From a checkpoint of a small masked image model.
Model: 2.82M parameters, 48-pixel images, arch swin, norm layernorm, activation squared_relu, patch size [2, 2], widths [48, 96, 192].
Training: soap at rate 0.0025, batches of 128.
Data: trained on capsule endoscopy frames (Kvasir-Capsule), 42238 training examples, 23.0 epochs.
Rows from block 10 of a small masked image model, named by matrix and row number. Rows with one number belong to one neuron. Each number is 500 + 50 x the weight over its row's rms, rounded and kept within 0 to 999. All counts start at 0. Numbers have three digits each.
After each neuron's rows are labels from the 100 images, of 14976, where the neuron reaches its highest value: "colour at peak" is the nearest of a few named colours to the mean colour under the peak. Only what is clearly more common there than usual is listed. The data: capsule endoscopy frames (Kvasir-Capsule).
# fc1: MLP up (model.blocks.10.mlp.fc1.weight, 384x96), inputs 0-95
# fc2: MLP down (model.blocks.10.mlp.fc2.weight, 96x384, transposed), outputs 0-95

fc1.47:556521529512410486506506530478478458512534429507501454573509563542494555519477576434444480495527474535560465533599527470529510470450422536480533488513416644404485489451423559463519547512557535518505488478488466515428505423574507515519473520500527460354432579533680467539508500459497472533
fc2.47:453539448487593515497441519497514574507487550481508486435540460453475474547456440535523518532512519494437623585463508521509534452556519487492470537458546378570552555542552439524496406507528485482560505493461539459521508534482553416451487414516456563638573481488323523473545499466537470437
colour at peak: orange

fc1.7:509530489518474417468407461495484507521513393557539492491442592518600459585513421530442542506485557564557497555499636444531604509499437549529470476461468587465464484527531477511541496440475428447538507516481514442394432452510536563554551566586429444468492483572486461544552487509484503424
fc2.7:445583496514531484535568527491426498530374554543509596483524416544481533446462603459533561447607449427503593396517539520507502522576447490420426484506544394582530520454493490446472468498521513597476491516520528508484523489506452541486463526549567498508435509452547547535502521497563494628
colour at peak: grey

fc1.75:482450469545510498421626498500399490498523533424537474480530479591441526432450393599434478526553533437436509554594539566539515541534499498478533442539512582493545435509541553569371573401537489505490561450523460500471538523494453528502548554481493466462418451459503577491460474439511529537
fc2.75:473476528552457477532485509551510511454467556518478548467580508474482562504510406495503419458508545525513451581520523478360511511516435571477550545542473423513528460558440416452476525481515544402435385484519481392602631491416535453480457444464564455584468489538509449533477515453554534494
colour at peak: pink

fc1.93:541573546523443503523457491493443404513489462521502523551539537435481509511470491509541566523508437493625569608564459507526545402497587551460526436438490537525532426467453524591438420489455501491502408434448480541457436539574628478530471488530466447416467518452505558454462432496443510560
fc2.93:443492455503530585442541491473539506439465573554633549543405548534429552449458537554484556468513531432415531521489509552507585527481561506529505584550480454472516538537479534473539507532489438541399456460517459422470483565507475469493463470500378585518582443499400567504512516450480610484
colour at peak: black

fc1.346:525453410550480518463521556490468543418466470529423398451504483520428443583519524517435557536492511520510490588553566526498500546444547555470458553506485530501536472518511482396530510457542540491487551552525537479592558506497482601400526517384405426510483545465469528424515514502486506330
fc2.346:422550507523570537420510487633509421553579490569579546517479403445515465551591476451431483477535498495494496482589557465510454569488540448514572546484416527409549529530535472485457613461508453498482518502543513509508483590434509431483457399481502409523549561475517550554521481493475482414
colour at peak: pink

fc1.97:514465503440559573443637529583469471402533488494495461413498512468439535467490482516474495457559466569440532551541609524484554417504514529451510552421532438515504456501528413510383468500483540552465494476503465429587525557589457507485547422539479503594497465496504477573520379522452453512
fc2.97:566444386543476399478467452480608477514576481555522546528530404461527481585436476612502521495458552478426524548577474509454468572484530494559557528553432496534475537462446484512448560457552450473531380492435514446461514501537498474432441517448474549427524547500529536568585540523562561528
colour at peak: pink

fc1.163:527566572462574473536545475508545461580508523480521551500532561497454423601497485484548606522585576449460500574529575493618528491508504459419509491535490540573534500554425551438539471424566529523471396541495544538459439514485496455486448547482473601524484435479496430484514583400458562544
fc2.163:489478483474463464433500460513500542464460500575473524588505435462478521573397497650527512588417480536416555539588512453466541586419505534531460483500458449414538519486468470580426484522521437488393461409411450511537486528531538498516522478580496416411491487473526476542562442511470471525
colour at peak: pink

fc1.358:520615388473480458495485510458480412512503605445530525551481450574537553507419447466480593587506430458443507443503473537419524557512564526462454521438487483456503454506557492499468445441427421488507489472501594608583537488458484485463442589436499469404486425483548471546534481520481520560
fc2.358:446422629478510477537511480429533581498461435437475447501489467416519482527608535541496442510506537556532477562508477488563428613513528451500496447604541512525464577520397449526521399439550570501491569549550455504533432471496494502517553533479528485521510529572585486394495519503445522406
colour at peak: orange

fc1.57:453474473415501535496446523518524394507506466461521477529514577426481410516445457446522537597584511475547499572497565565481482559573521454585489526493526514501487618505466480489463505499583457395526489505467537510498505571486547582470560581521608484477490469539365415438498487591445542493
fc2.57:568436576538436618503449498491475636529439465423428451466461434585509511569405547558489507555572550486475542478517492486490465474531546504427506470415459449496507442473476467666475544496554440481534541462540472523491563523412455526481492432488420531535519468538490475502472562440500546469
colour at peak: pink

fc1.26:509495492490483489546564480497414548519600424506424462501511556486592432508556495471458474520608530488496565555402546541540497497401533506519461517546520506510501498463502551543448571561523551571541414440525442393563527553527511505525439440489457475498543455489458526364525469393417421454
fc2.26:504477452379569500509482416572414509552487472510503480503610464492546435521488540592472583477578486539494532465515475464463484516402499496541530467541560593485434502475474503469527412503426487656506603442571477509482458429517468468543469522495472469566551506583512538571495416561534497459
colour at peak: black

fc1.294:426596380517531487469516538412440489547534472535513464507575518487541490539472416597463437518512527520451484501516523535523526471508380510498532453418458526459478527508443521511602508468426601452492519531470554368517515512527497539480548511516560614481496630444447523483456518580535443447
fc2.294:528418526551526482577535506534538545444502512416557501545479529538457516536564490368502435481498437412586537465516481519487530480529540474560534504591457454480573462482631476430439497485573413434452469494518510627481557471444538389489435496473572450489483485555510527441563488466449533541
colour at peak: pink; orange

fc1.86:482489400519471523529439438514537548475525498457547596512418531551542554549614552422526536503415503573431478359531475462563530448523486540596460462508605477438471487486524516510555539541499513470474512491478561549449503430530517379461538557521473483413504506470486440432492454490526615524
fc2.86:507544521469467496515595545463439451581563570540443479465591491405529561486409457538490499401533527392512518504517598608430468557556498499435459452546431533543498502522506451519461494443490566419539490504461502464579497565457471582465434535416548543507503508571516500534507573458483411545
colour at peak: orange

fc1.307:518598470530445489601536471449491490487513470483467386548455482420428482520376437489480552535554516424441507433580563511456435466445475504524416434491473494474538578506549448468612546433559489444548485501550503523425508517492563481453543550534648541472477519516538467516510586480449512494
fc2.307:391559505549524529432489470499530485519505499507497579435496522515433550553554525476513476523484478602552452497545480444528554494491545471562512424486513518490469474507551539464390431550414517466375533506457573500510492434496505553517432510415349395482617474439546515469543535464577476556
colour at peak: grey

fc1.318:556487522403465536509560523531491496401576436478487436513533524433476464531547591470468544423530526432464497517510592608505552534594467437502492487460588497457454537486527467575638478519498523445499493477461392511434458491480454523581547521418524462458405524497472525438428546580479466495
fc2.318:564497459529497517466405523426482516422437436610400488417514490530489512476443464485551418369525471521499503549544504532564471490433532550420471449516501597535471522470458588508456533508555494513554486601525511422515514601462421509507570550529503568523444498537421586457513483486491434440
colour at peak: pink

fc1.248:549484486500598540414497560619519491511397470513479490479471460481600475433406513507502422518457557559511524519465556471473449515459455429556536483506535487519491463580534423412555571564589499447439633458491485523469528480411485482560470469492539544505467495504468516416557501512376554496
fc2.248:448462549486495559456486593574484516508537580419513622578508521541510555539468530474462480529531606505581537542489446400557492471476508518469552425452466477485582465461602544491525541467502528485475411391516478468442444409565512442554490473547548490490500510462574518381453483548517561454
colour at peak: grey

fc1.36:534563549461517504479525449506488523539443455496512431504440503392553543528423507506440589489477542501576514508623494587539526490479499553503487530529448393507478551473427515632477561549594576462515432595488539492454551545513608452501495616480497536551514416510511547508511461522536422481
fc2.36:502456491436484490516491554510558497547624485477589546513536427540480537582557516498570446537549504539488460628549495446494453435531533528472530498527486485505517497525505487319488521496506505535481617476510436529525499429550477487563461417532482551468410593464598461594509577478518545470
colour at peak: black

fc1.338:416471475529460508498464584476540526510485481472561460514434522485553539481474448405550402496403503471582467541431407578546481538620492446488538441498482512584568558460507552467473555522554558440496495467489500463573492552511457519513418475580542542439462547407476589499523553447619525511
fc2.338:617559499482540564606506386503398501503500564506447484482563462520518489478528544538416553537512527572478557479548548446423613440421482581440529581446483528434513458546433434491537366518456461528489550488497503552485543429521559454482530507453467512503571488518458482424493470541490444486
colour at peak: orange

fc1.34:497506432481508482572537467509535515532479528515475502455447384578482590612503489560480526570481539486486522472572402483475489448422556583480472561491491507475459444469538417523489404431435440475477618529437554554471473409467469403500565534516517538472581447549487469541471496611540549493
fc2.34:438448483448466567510463405497449520530557394507443412481549491414600482503501547523417489501479459539488516513441527586450404463457514476468509478575572549540483547525533553494523484568505589549501496460502379488552450536559493499546534571494458567562614427570472534536513429451458449525
colour at peak: black

fc1.184:427553572543464510433503510594523448501590553566498573464520540569533543549570449442401554522552500515511543552526398479465588472439543409551440560548522489522478494515509537495515495511419508494427505401418539435467521432484482480613522430464448532457524508455493452430584491497535572497
fc2.184:537404589545442487506454525487480508472592435451463488491393376494462537535481466493609544429465556558531532506484533440651466446512487556527533423519489447495492508516424554544484509476497436476574498556516541442588457498517610564512493533471437449451507501444506533413558485538461462487
colour at peak: orange

fc1.366:585498492475429498568462578460579507546543434382471485499583538525549495444472454541389446541487546522534571452456635490643505460589526532523527470563428509461553541549480423482553489502495488469482498460468515474539570561556560514423470517504498509555489496454550487421502464454577538537
fc2.366:404495500454528481417513516510394528435473565516538498584535501481479583582503434594615493514546570505439360587494533454400507497440486533453413545520457511526498456489558535504442561426511512453446460521546525535457457404478513544500466464482467451491493462474527460522408529548441502436
colour at peak: black

fc1.131:395469484519484473495477566545457508555493637474506445504544442542491456522433560508482530448418526438491488430479436499479462555482504580558549448377496464475482491594490500473516520550480484471443555424496390619518476483496505517564495499550565523547477645488490515460477448398459538437
fc2.131:518493450574562473515487537443546532578419322546512496579494496576514515527577380506465464492476518477431514429459505454523440410508503531533458473453519465411466562453532525540426512452453545418595442555430551527493548474428517596509557495479517463499510412478542501464551512460483515517
colour at peak: yellow

fc1.220:516494558472493469571484574474413450489513531480488526418566544573525446455505497457476554523497470488474540505534417423548512485565493452512518538420573455530496634579512461571550514477576438435469449454501556457567525620496519484530424524560527559442556504542477465456583520587405531415
fc2.220:461554470489559582400544549500554525449506483483393505512391446495523519532448436553550477534483497505478487449428549431568481565455573491470562492582426572507495475445498490448455555497590542486470477459565452517405476563495440570524573480455365466508436500487494551479433418485558453485
colour at peak: orange; pink

fc1.27:508510501480526505566500442510470498523462540468530471518440447553470541557510577555467591513539492545433558593535487475438535427440468545358484503541441530376415533457529395447450505487509433523458608542475520609526417416553469457520490547511525462531512493587464435511495465556455466464
fc2.27:516529314452470440551494497445465485531500440501480494479475482457516477429423465451460474505458512477616579443523438561514507440473606560533570494452554510459441462557438460562518348480465481532484534435474503523517533544538523438500515571471523541567529485489501502583501450429517443582
colour at peak: black

fc1.234:546551467418518497529545548519436459466508548473501455533442571507512568477514530514530480553507565525635529567507394564499499391560500461500511494526510564484547457444489486458480535524372419517532500523554422507549474526534476541504416467498472473473523300466533558443482498484475432427
fc2.234:523499574458506535420493530525533517504427528481409491500497533606421435451459456492522545533478418522593613470475487426591521534541514459431559379546552507437547435523543468500523548545495501530459503411601590530474484489473605548506550524478502471497513527472398495505494505611559512524
colour at peak: grey

fc1.85:596534472488511567475528538565524576475546521587452474466502432578557536443436510439497547587480562515501544446454583512495532510513520590385506570507464566468621594493460556491538521487530543471545480525481506447544486539486485583511509474500489516473557566469510460363477492520381472590
fc2.85:444452534533544578514426615489449524452569537481439508435606429484527451447522478359514464448585393539545563577478508469479554563518512476538424488460436488568530494534532486511481558495542451530550535505460442532571495427458417469559517435549540491488521555504480542387526480463537471477
colour at peak: pink

fc1.371:549443438532450473549498563481583483550501388454527415488463568508396514459506550449499544517549587559541555498415607566513495547469572525604539539517466438498487473494452519464498585499546506476521447545496436494398561558508501459515525405597475521432454492528505537475469438510483439404
fc2.371:456543516556555561511504494477367478479483570530484467454530508426514470503551423510556504482622448575411514452568511476460554467440457482464457557445556487402483492516522491507498445517486516577426527425503393509570537542551618541455477562430531498551590534519418481471452495422524450471
colour at peak: orange

fc1.328:470504606425527478549533481390506458560517402524411474547461473469448454561480515532571580454512454542612436560563560549508579538556519493521465513450458450494470393487499497487520437521481437498496578486540584487427531501473481564446478497403460521483474603436523553484507424426532541517
fc2.328:452543431471439476449524543606440494475479513465554529570541535589510549491517456475447470564475552436420567395465516476496407478457440558562524518454537563566438582456530593483452563470536514546512419492497465547500456538488496433501454518606550477464551466473410500556540466600484424536
colour at peak: pink