A small masked image model, trained from scratch.
Training: soap at rate 0.0025, 7600 steps, batches of 128.
Rows from block 8 of a small masked image model, named by matrix and row number. Rows with one number belong to one neuron. Each number is 500 + 25 x the weight over its row's rms, rounded and kept within 0 to 999. All counts start at 0. Numbers have three digits each.
After each neuron's rows are labels from the 100 images, of 14976, where the neuron reaches its highest value: "patch colour" is the nearest of a few named colours to the mean colour under the peak. Only what is clearly more common there than usual is listed. The data: capsule endoscopy frames (Kvasir-Capsule). In brackets: how many of the 100.
# fc1: MLP up (model.blocks.8.mlp.fc1.weight, 384x96), inputs 0-95
# fc2: MLP down (model.blocks.8.mlp.fc2.weight, 96x384, transposed), outputs 0-95

fc1.77:443515522524481503530486510524485489516482491537535507487558508458505496492439513499498517517527508521524476490531479512535493481483490502540527497509521487455450512523537515449470527494502474496538499459458509479503499526480543498482468501477492526447503520520481507521521472522513493538
fc2.77:549514507505489467506484486487506487513488500499539470494507528511454536487464479482520512541466492464535516531485502497498532483507530464478498506474506478514439529496516501533552497515508494457526536536484518493469504529525461487523518454539501478505515472468479478516490441483494527464
patch colour: grey (27)

fc1.39:471516497454496467485490518534462490492491492463476495533504498489506522509501482507461502500520497508523490513514541524506522524488472467500499492519492525482458544460496487527539486494508535529490507508476492491461497488532523506522563527472498521477531507475432555491526521472469474437
fc2.39:535475476487497530469500509452522506457483506515513500501483492463515518503522526518521490506495526528488525540540477476483495493505478532478492500488487445446549537465473493479497555449457503470529493471492470498510513518493513519491500522483490482485444501501548518482500555480526513494
patch colour: grey (40)

fc1.28:507481486473444528492479503540483503518542438500471541499514472516490539517458522520523499522534501494504470476505519493516488501552472515530539460462523488482496508521483462484490474494511461541514505482482505522511499512487508505545516498497528487519521502534502477499495445511569471521
fc2.28:478512484561553486461489518451522484492482554504507558513480504456468489473487496507526506499515506474524531457514450476501531517542479505542518465504474466512478525497465502506499519471539501484483462511516547521511495493515519489498491456491504450489487499512525506491527535496493504514
patch colour: black (83)

fc1.256:477493488485504491526477520489532493546496538533560497502491492479491493538514511536481516516493498484485458473478508474478449510501483498475494493524518484523473553500485535535483502480541472517485505465488493498470480543531499470499499450471504491445521481460491495492512513478486510420
fc2.256:460476465534505475493528515532481523510480517516509466536519498497520471508470485483496498507494516491487505446518491522547478492483517499488544498510456506510449504527489464494522440538514572492529527508485487523536508485520478525524541482518528486516483498496468461513462503517463487533
patch colour: grey (50)

fc1.188:503476528505489502543463539492503514511516488512448553478448483487522510541526473513531461509488490496519499494515538496494477529514556514520500459509486463484517511496511508463494500522515494496460519499524492472480497572485499501478458516488526450471537518497500480482539526491459482474
fc2.188:481551493515497489489509485479521523508519498470494477541531525464536522499460492508475486530534491514498551514493514507453512554459538481522500504522496469490503482521501492506501498452524512486431547500502467455505462520520498486498487503471508494462519475527498461466469472513494493455
patch colour: pink (78)

fc1.11:488465533461420499490522503506474486512523543504482487478532503460462504497507508504516491503501489515524494435506460490510492485489470512503511514554495455509481449467479510503549456462506501470497538514466510473511487504488533521493482536543491509484499505473551489496486477522498518493
fc2.11:469507465504517495477501510431455499465503512519482491481524494492513486504463487511501489494479533494472495508486509533481501526475530497490544509497535562537511489505447466516516540491502484506485469458480503552475521534493550521476462476517507549473503519554495475505476479485495516491
patch colour: orange (39)

fc1.123:493490508508493548530531477525517517499471529527458473522502476489479470490489485487473545517502509479545494504481483462527481467499507508477466504529533488519471469459548499481481491476488495483496507537473452510520493541492501466514497589490507490535476454500529480517490518523479469499
fc2.123:503483546494546479485491518491491487525510471479505520490505485504505478518496427488502437493519445485500499500505515487544464475500476518503522512551498509516495448488494475514467541516496520506481493521522480481522516493465514488478541571481492482560511486491534464514502497513518465529
patch colour: black (98)

fc1.58:494498444549479484478503488469453531488476524500516519505543489539474474558486507541466554487521518489518490471492500501490525538489555524502504504486523552503445472481523488471472492485517510539513482482502509467496490467474525506483502484500486528504492470512506477474503449524530497497
fc2.58:473484490503496555464500469510501541500520477502503482521529498457472449488447499490515528500494498530481520476509492517517503526452461468477496492497494454510547480514501536475505467471526479481530489501543481498456509546529523490472485481521504486479468483514505450551477478484479521499
patch colour: black (99)

fc1.61:487521501496450504533482498483487523510462516513492508501533478547512440539477489508487558472502477516504508494480548533527503531503517519443540447512512479523491508477501495485497464476526485512525452490506520516515469462498543472490524518502534499530499493491516531489526439488496488513
fc2.61:498501486483456521505518483490500517540514505517511521496515495503481480499454525517503581531495501494490514481492488538491533540473506498479476492499509465559462507430533480518510481491497461517512475486521511470480474451504488506525500512487485522515497485538524467505507434546469516479
patch colour: black (100)

fc1.309:492494463490564513488528493543473496497478499486517450521473483502501540496525477502546485471492488452487528512474523483492507553509472484482480558540511494516506492471522526511490485531432489499525535469491476495486474483515490489527484498488549484442496505538487516506513487504513484533
fc2.309:487527540491478519499474470466491508543515516474475482518553496459544493526467501538470506519513529519491497522514503540524459466511480512507499506477449496488517471496462528470490488472550533503544499457469505446500518503521501493499505478520461508534515491482526494538537508513480465500
patch colour: pink (28)

fc1.228:546462516473479528490524499484485506521545530493549480472456498507522487519527491562480482491453496491491506523506523499492467498469504523504537510524535437477506512507510502451498495489514523498487501524490496536514553492488581495504493502512485519483537481470532518479502480459504489518
fc2.228:511510524532512474529513513495524483508510467454500546473457478495534481491570532522491562516525502511545480527481492507492507520465469476522501483516528452496478539474486506483484515519494506490493547509487500520508499514489460510509556506491456519467521463513507515546469511497500467521
patch colour: grey (30)

fc1.50:514503554479509514489527514521487533492462520475492458492539479490447491501491463503507459524506506535474502492471534508476475512483499473486502480468463469470438495502508473546512565490478547494510519518547499522469471501524482523542478481497481484496489528487489459480501480468505505506
fc2.50:472464484519457471495457491471493510476503517470503519536483492523522502509539528491509506489532505460525525492497548479458519478490558530548472512497552481497529532489480536497470465484500493506478448520505504501488510472484492492493477473478478516549471484477480554529473487519512490525
patch colour: grey (29)

fc1.281:451521496500502484532470482498487521536496479468500481523501485503496507506474498451486532511480562528482494484487527501544549509561478466471512516520475484488471499508558565493510484456513531461508544501506509500494485511501491496511458498505453504476501489514470475518481492533498529536
fc2.281:501511474498504515536471502503518459514474487480497453527556471477552498530523513504529467539523464506520508503540459526487499483490513469540488505486491459528525486500500483511508540513493486473492492465538515490498498479502489475530492504540552490468491488458537486507505474456438484478
patch colour: grey (27)

fc1.298:514533503518488461485512513518507512515511498526570562509509469510496474509497498516507488517491507468512507500515463556499508526541433528483474521500498533500526498463521511482521499541524495495494493497545450480555491476537491537521511523545494485486512534492532493473486479506505453482
fc2.298:472489547489521530520492481481510510501544471527482497502516517506488467492517497499503500446484501497504526493513459463496441490488504501486497476457573509515525513487566488502489486465504493485559455529464453514505499518468508485508483462500501499501546540474489466511473515486529517500
patch colour: orange (36)

fc1.215:514497500476503502512516506512496529524453466491499523507469492499503478497480511531539485511490508460563499510515518510549485449512476507439463470476516486538508479511496487505470492486540473524500469487509544526470488520485517438485474527489539492527484496509522450489467541490477482541
fc2.215:475499507501501535511500520470522528506484511475544527523525483482456499509506483507486525445522548543466494462530462460497502495525521502493476509462492497494534510511470503509483513490508497506541492505474464484478459481495535458514521487557445515543493518514528520500525495529540548491
patch colour: black (46)

fc1.355:502488496509485465491478497560471512515440470520486487480499448506497469551496494513496459495509481503479516472477472503471453476487495491499439529510482445502485490500504459533534487535536512455508508519501454513505515525515543479521504473460496479476521484519499515481513489456497516529
fc2.355:486505500512460499436532464483467519485507493457493522508517486508493483499504518498468522522534476483521532501505556447514476543544493526492492449490493517497515487520514547457483508506531518501490517483513522534483497499496470467529457487499501511507434475504489520470476562481512510503
patch colour: grey (32)

fc1.211:513566472480477538519523472528478497535531491493488528535488496480497537523472490505481533485477508497473516537503486482520514491477474510509446510520510473498529495480433495554464495500500513483503539507468506489472514487519499489480505512486449487460562485477493478530502476538475517532
fc2.211:461495467536494468481512497516537487465513504456458507536499535515513500482528507455506470456514501507469504493479497511474524506531511454455510511541510488483506488504512563501506538498432509492506465536483475494492529558498537517500491487513459486523529510486498519519466511460501513493
patch colour: grey (36)

fc1.364:542461475448424493487463493496514446525485516508513439505447485487520485537491466513518458506442490507490504517501523513486502505524501552531498493511485545468494522518483496510486491510495529521495530509481492511489520532484500468514517504493518466455515502510472498457522478513481488522
fc2.364:487524534531546508492530518489507495478470519467464485533537507485460459523531502498519477464506508519534485498493504507494520497491548493479475521506543530458499515492505471478529511547508477446492504461506517521440538477498519540494499499503496515511551489473525459481472525458494481487
patch colour: grey (50)

fc1.264:489497517522508543479539519506473509531548527495502517517517496489502472465507562476521499507535495499534526505494524478493466497488501511482463522523492513497491498513496531474486505499451533518490508549507469539493502533527469474512448478525471490535573518504493499439489514462468480521
fc2.264:540527438517510488528475494495490547503483483529473479486492475514554484521499487537492493518487495518496513467478497512500551474512471515550495508537492491511513510458512510468474502506444492528519464521486544490500544463521495503509511502515507519452548525504497468521479492564509481520
patch colour: black (27)

fc1.209:537528487487539505533493428460513487503517544497515507540503493510475485508512495497511485507475498509446528467493479460524477541439485534478511446480523500458498451511524518504452510507509499482509504507532484500538512491515511512520516473492522451476477526452516499502511482519520490515
fc2.209:498490495472469484497518501461498485485503495435465521508493521479522489481519504541502501552565496481485523537537482464506492512515486499468521510537493519473562497467522499486469498458491509511512516500493483498457526477469486474479525509477484513475467490498485522549442509534500549491
patch colour: grey (33)

fc1.341:488494475471529505507486482516511498529528464541479494503472477472496486533464542492557527487491521518507514544481469492507541491504477488512478510490527472478482505489540531506531522511497564466506512534499527484531530515473555484463489482509473504469487457486451477525489484478520536527
fc2.341:482525530465455473502507493468476488531505474482517500505512450502485503510511476490492517497526487530489547512514537493490521531522468490509509517538510478498498498528514513470487497498477490471478471521542499488537549569473479480481488484513539453485514512441558550511491502493455482496
patch colour: grey (38)

fc1.183:489492539513495495513483497512470496515519492546535482460523516485541489467490499489471499533521462522514468517491522507526475480509483480517492495517576506463438543521516467486465539501516533461534519502503523483498531495517500495479508482484502511443459506512486489515487494545557519490
fc2.183:508514470538553493498482516472479560489514485504473458500507517496524517501508453509471488507517490566509511493492502498456486507518533514507539517500497480464466491517532471508503488529501511517519501497517496461501464506463476520519477490548573483470570471489488482530515486516490478498
patch colour: grey (30)

fc1.113:512489526533518475483512502494489475528526486500547532526508493481493523521508524505498479463478496499489561482492495510535517459517443495504484486473558523505496506522507488501537508472475518534451532524488466507462467517519536499496517536477498484523492459443525495561510487477519499532
fc2.113:484469440525540518493440502528525489489487526532453496484542469520527534485481500460520501544488477523467472498494529485475506476481538473513520494515495555478514540493510519482534475531508517485508481489537511475524520501497466492499495515532500465519497500442500531495507504487525495549
patch colour: grey (31)

fc1.146:499523459462498514510469474538513507509461510497488545452539520536492475498486468497503478500517496523490532527530475446470495500514508465461519484475520521478525507501462526514523533508490528531467487481437544502544479509548515517505503518465534479513521506499498522498554490507492477509
fc2.146:456539493473489499526512452533473483505523503512500484518466523544513456534493528513487464495540505479515495533493481535448464480482480482519520496488516494471467552513484500537479514506490499533472496471475502485548481491479480490507510533503478505500578516493506524515530551466506489497
patch colour: black (100)

fc1.325:539502510482481463497533496516462478512479455513532507527539480515464480547498490529512516500493512502478528503508467499516493485514559503468490491476457507549548479533478490526455473523502540529512456521424476496486475500479519501489503466490493483536509515460505482472510492483497493483
fc2.325:474491455529460532473514512476497500488513505500508544524488543528464488526495511469488518489489552531512480519552477495510513515462536483496480477531447505488477456514499507495500519487539483481494500499501472527492484520521510440485433555502511512495499480537448470478499499520493493499
patch colour: black (45)

fc1.27:512483535522503538494506531491520469474471511494519511513479522482454501494483505484436466501479510478537520497533485506503516526509508487492485457481493471527498513499496474497494433497512497507483521533480451550520497489460516499500513567523523480458558507455485535524500484537490520479
fc2.27:489486517533531540498441517507507482522480517505520478449521488474547492507491491494477531517449499509501495498468556474531423465513507538485534513485520505476452531495533533499479486493508507528475501471501496482475512474515488501515513522473469488495506474540539475524517459491494487518
patch colour: orange (31)

fc1.230:523459488467514548496494514526495518480523536495462472490492485484497497519471511514496521515523463473490503492514539509514491505468443507446495504502523489496468517527494499548503478506487526495495508523465457509480517546544451492452468556484485471524485539504498496518528487520554520478
fc2.230:464487484548497495469506524458525472495480517491522517507473513521480505493492458464539508459515532490550506464515472512488493482522508488526521477471529479529540515482497469503495507478560483456531471519492515508552543511506538550519523467481554519489517473486477499507522504517484509496
patch colour: grey (28)

fc1.114:484505506513527459493507514495505474527518494475476480503470562493524498486506485562467512544503538442519466481491517463493502516532497520527487541484477453498485529512509504507497473521489474487473490515493551543483533496472499497512548480532529508492489454476480501478454500470523540509
fc2.114:474506507475522532508519494560455504477533521505517527490514487483490491488463515440550478471511453494472505561501479540491491499474476513501533500493531468496492493500537516492516478500503519480493471507520469540548504495512468499521468508459446506511486470477494519499533562514497496500
patch colour: grey (28)

fc1.24:533495487502497484482511478529485494491500513480527468472496467545469530511474511458508471482475452516479538476501490501479464506498496486482456544516519467464489440516494494493521487521538502491518488502508514525524497517537554469517504510512518486467485467513513517480530499566480551551
fc2.24:476479491505480533492454489508519502489494499468470480526487528515477508458459516511482508503510454566545507532488470495496472540494454494495541527474494517489516522489510508464493522499532547516491459515489496523534486537484481498471523489507541507496496478468503498479505565525481475556
patch colour: grey (29)

fc1.257:478460514515480506531518492461475490504552464535517536531500473476516512491494499484471486491498479494492497513472521468499514487490517497511520510519507524454532514464491449511486514521479489453495486451499475483480512467521485451435509452520509467469511479488552464483544525493488499528
fc2.257:529509490472487515458463494506519519449453525515491484562499511517526457504479494482532515537510491500514574509491481491516475471501502510489517534495544528467475490514503478492499507466478475493512475528512484479450496513487504538548490534485475515492507470500491536517484447501523458525
patch colour: grey (33)

fc1.112:455481499522507504509494514490519495500443484532498512494510487514493544528473463548516497553507498510521511465488488507458483532487499508538523513481504575507509487504532537503506525533486547465472470506508481485555534510462513498474479528538519475487514527501469498485500481511512551530
fc2.112:500501528467438482542477505515499493500476456549492510509540544486491493480489506504460470492525516460515446514461469520488492496462532534506463522537486517477461544501502509492509496480505439498556512492507525469501470501507507519479503517505543503468504497477472459490487514520483485495
patch colour: grey (30)

fc1.106:538497523497487524513529489477445497490446524516474491532514494494528495544467476469539459507496533531480534513498521460510489539515464493498558485550499497543487464503456522480499500490494482502474519492505486506513519497521478496474482508508530458458444503480490539486460514493525508496
fc2.106:495545491471490494499460527508502497512477487515516519476455491484540478497496485543530488540487507494560515466469530466534516531488498500517479480535529480517525411504472512471503503495501514487511493518497534481503472481563464512480451514512506483478508494510497476528486506475455516479
patch colour: pink (29); grey (25)

fc1.18:453514500506521499498516470493495462499527534497491476534509490492521515478460490484501478514461479534463496525502486487490534466509527499541518495516489540446477546497469510524476526505482493527501540501509495518492516549491478451498490460523506494443427513518502480480463494533518531475
fc2.18:492526541496470505539508538488517487470512510512539533484477531453458483517529493502484489485498539539506445456503511497497485504458471503479457492472507501499538515494511464478530479509492478446502505524525499531480481452485526505502528501449511468543509501516482475498529444509511476499
patch colour: grey (48)

fc1.300:442515489518498492512491479502519499509477497538482442490567506503512483510490466464485518502523528545493485503492472501497540479491494497495504499538478538486428486519499540500486517512504538516536518481474487485518491560532519497498474513486510519473490507469467493545429499489489525509
fc2.300:542553501522503487526487511506485470522524486534526491516541496505495515510499481500484478465483443501512528537495510529504446507490508499498484532474503494511509485536507519474546467530443471463497547486525498496483491523486470482495466529519524466492507506517483448469569479504473517478
patch colour: black (100)

fc1.9:458518495467479488531488513470513487485515508530489516517474514440528485537518454489523495508466491501529506522494500555528509532500531515460513459493486509510505508514514512512455477513491534550468538525475517482464513560473499505483470518469526489461526504475503443506493486525489474521
fc2.9:529488496529492463523494532508484522445543520476499523487437481454521539478502495449491511478510514483497485506506521513468549490533498546506505498484496495505505487523516532480501493481482529512467495531486502473581531502488480480477498481493507469501520499503524428479484517515472492538
patch colour: orange (55)

fc1.306:508524496493517475467501504528499507508510442507510487543575484514498484516490435503494531518507522507480536509476489524501469520477513442503489468523459476509492479501495506506486520507517499475487498512492496494494464505499584485496520548518508476523510499529465457478463456505489462527
fc2.306:503503460491551501523504478478495518484484547543537535497534479540500514497498507479476498497512460485492459536509506506491517505486468473512505513488465529553480473531501467481498476558518520523521490522502472546531528496484504486475459435529519508512473477494489464519507481505459525476
patch colour: black (32)

fc1.191:471496448500528525504536499503509526515472507500504445527469511448511497538460474476460490508490468495512531497534475562503486528517525536446507503508483470481498517472477534485483540499506516520522544529476449483487494509495500483508470545535546525486489537499507511505487501493513518498
fc2.191:514543466507496462539521518457515513494477544480479486527497488513529500547510468497491466496488491468508491490476512510522526458510429541510519488459466505510496532498493499500536487472524530471502451491516523516462527488557485525483527453477472493519524514523513485515496501491497451514
patch colour: grey (37); orange (33)

fc1.202:559515506486519523531505476522475489475536544533522487480499487501471524512512484472488522523513518501496518522527507465461516473468548533517508484489490516457448481497521489470467479480533512486485538470553471552499492471542527470494529518515461492496522447522496496520503493526492502504
fc2.202:513491466500495451506450471505486514511488449509472480489507491478577513520490495512473489551472511519503505502485507527513475460503513521508539517503498522496497520519499481508481515497457499533510525547434488496486501530526449469490510517514494573522491533496518498501526539519524471492
patch colour: grey (34)

fc1.57:471512479512507513475511492485475541545501509481504510484465489470523498519507462496547449512495495436487520508516482477507462506506486490517505479476503473532558490509473527517479488516550517468541519472477502491499471510487455521483494479523462469493537541442538481505509517519528507535
fc2.57:529506497479442511507514474520506478489458548477487477498532518523506507484476555513457514528548511569493492488463510496482536519491491494510518484481497530457493480479508497493466536473480460519518508468451483494504527514525497524513502507472495525501499443551513488498476457499482494474
patch colour: grey (29)

fc1.270:502556510508509477488506498511477528483494501549507517507496464460529514497526447497525523543519492448491513492505492493509475484465511448475484508462560527497509483530534484526502483524471476494525491503500475507489493504489520461512516514475532461499566508485450490507540517484507474451
fc2.270:480475498513454526487504498450502481492459504497532482512492532479536552476482534526503503490508472559468499488465509480470497489518517537493524477502519519513452488484494532437543486507519499493465539486471504495517478506491520522502487495509495450473480454554518501519510469530494536518
patch colour: grey (28)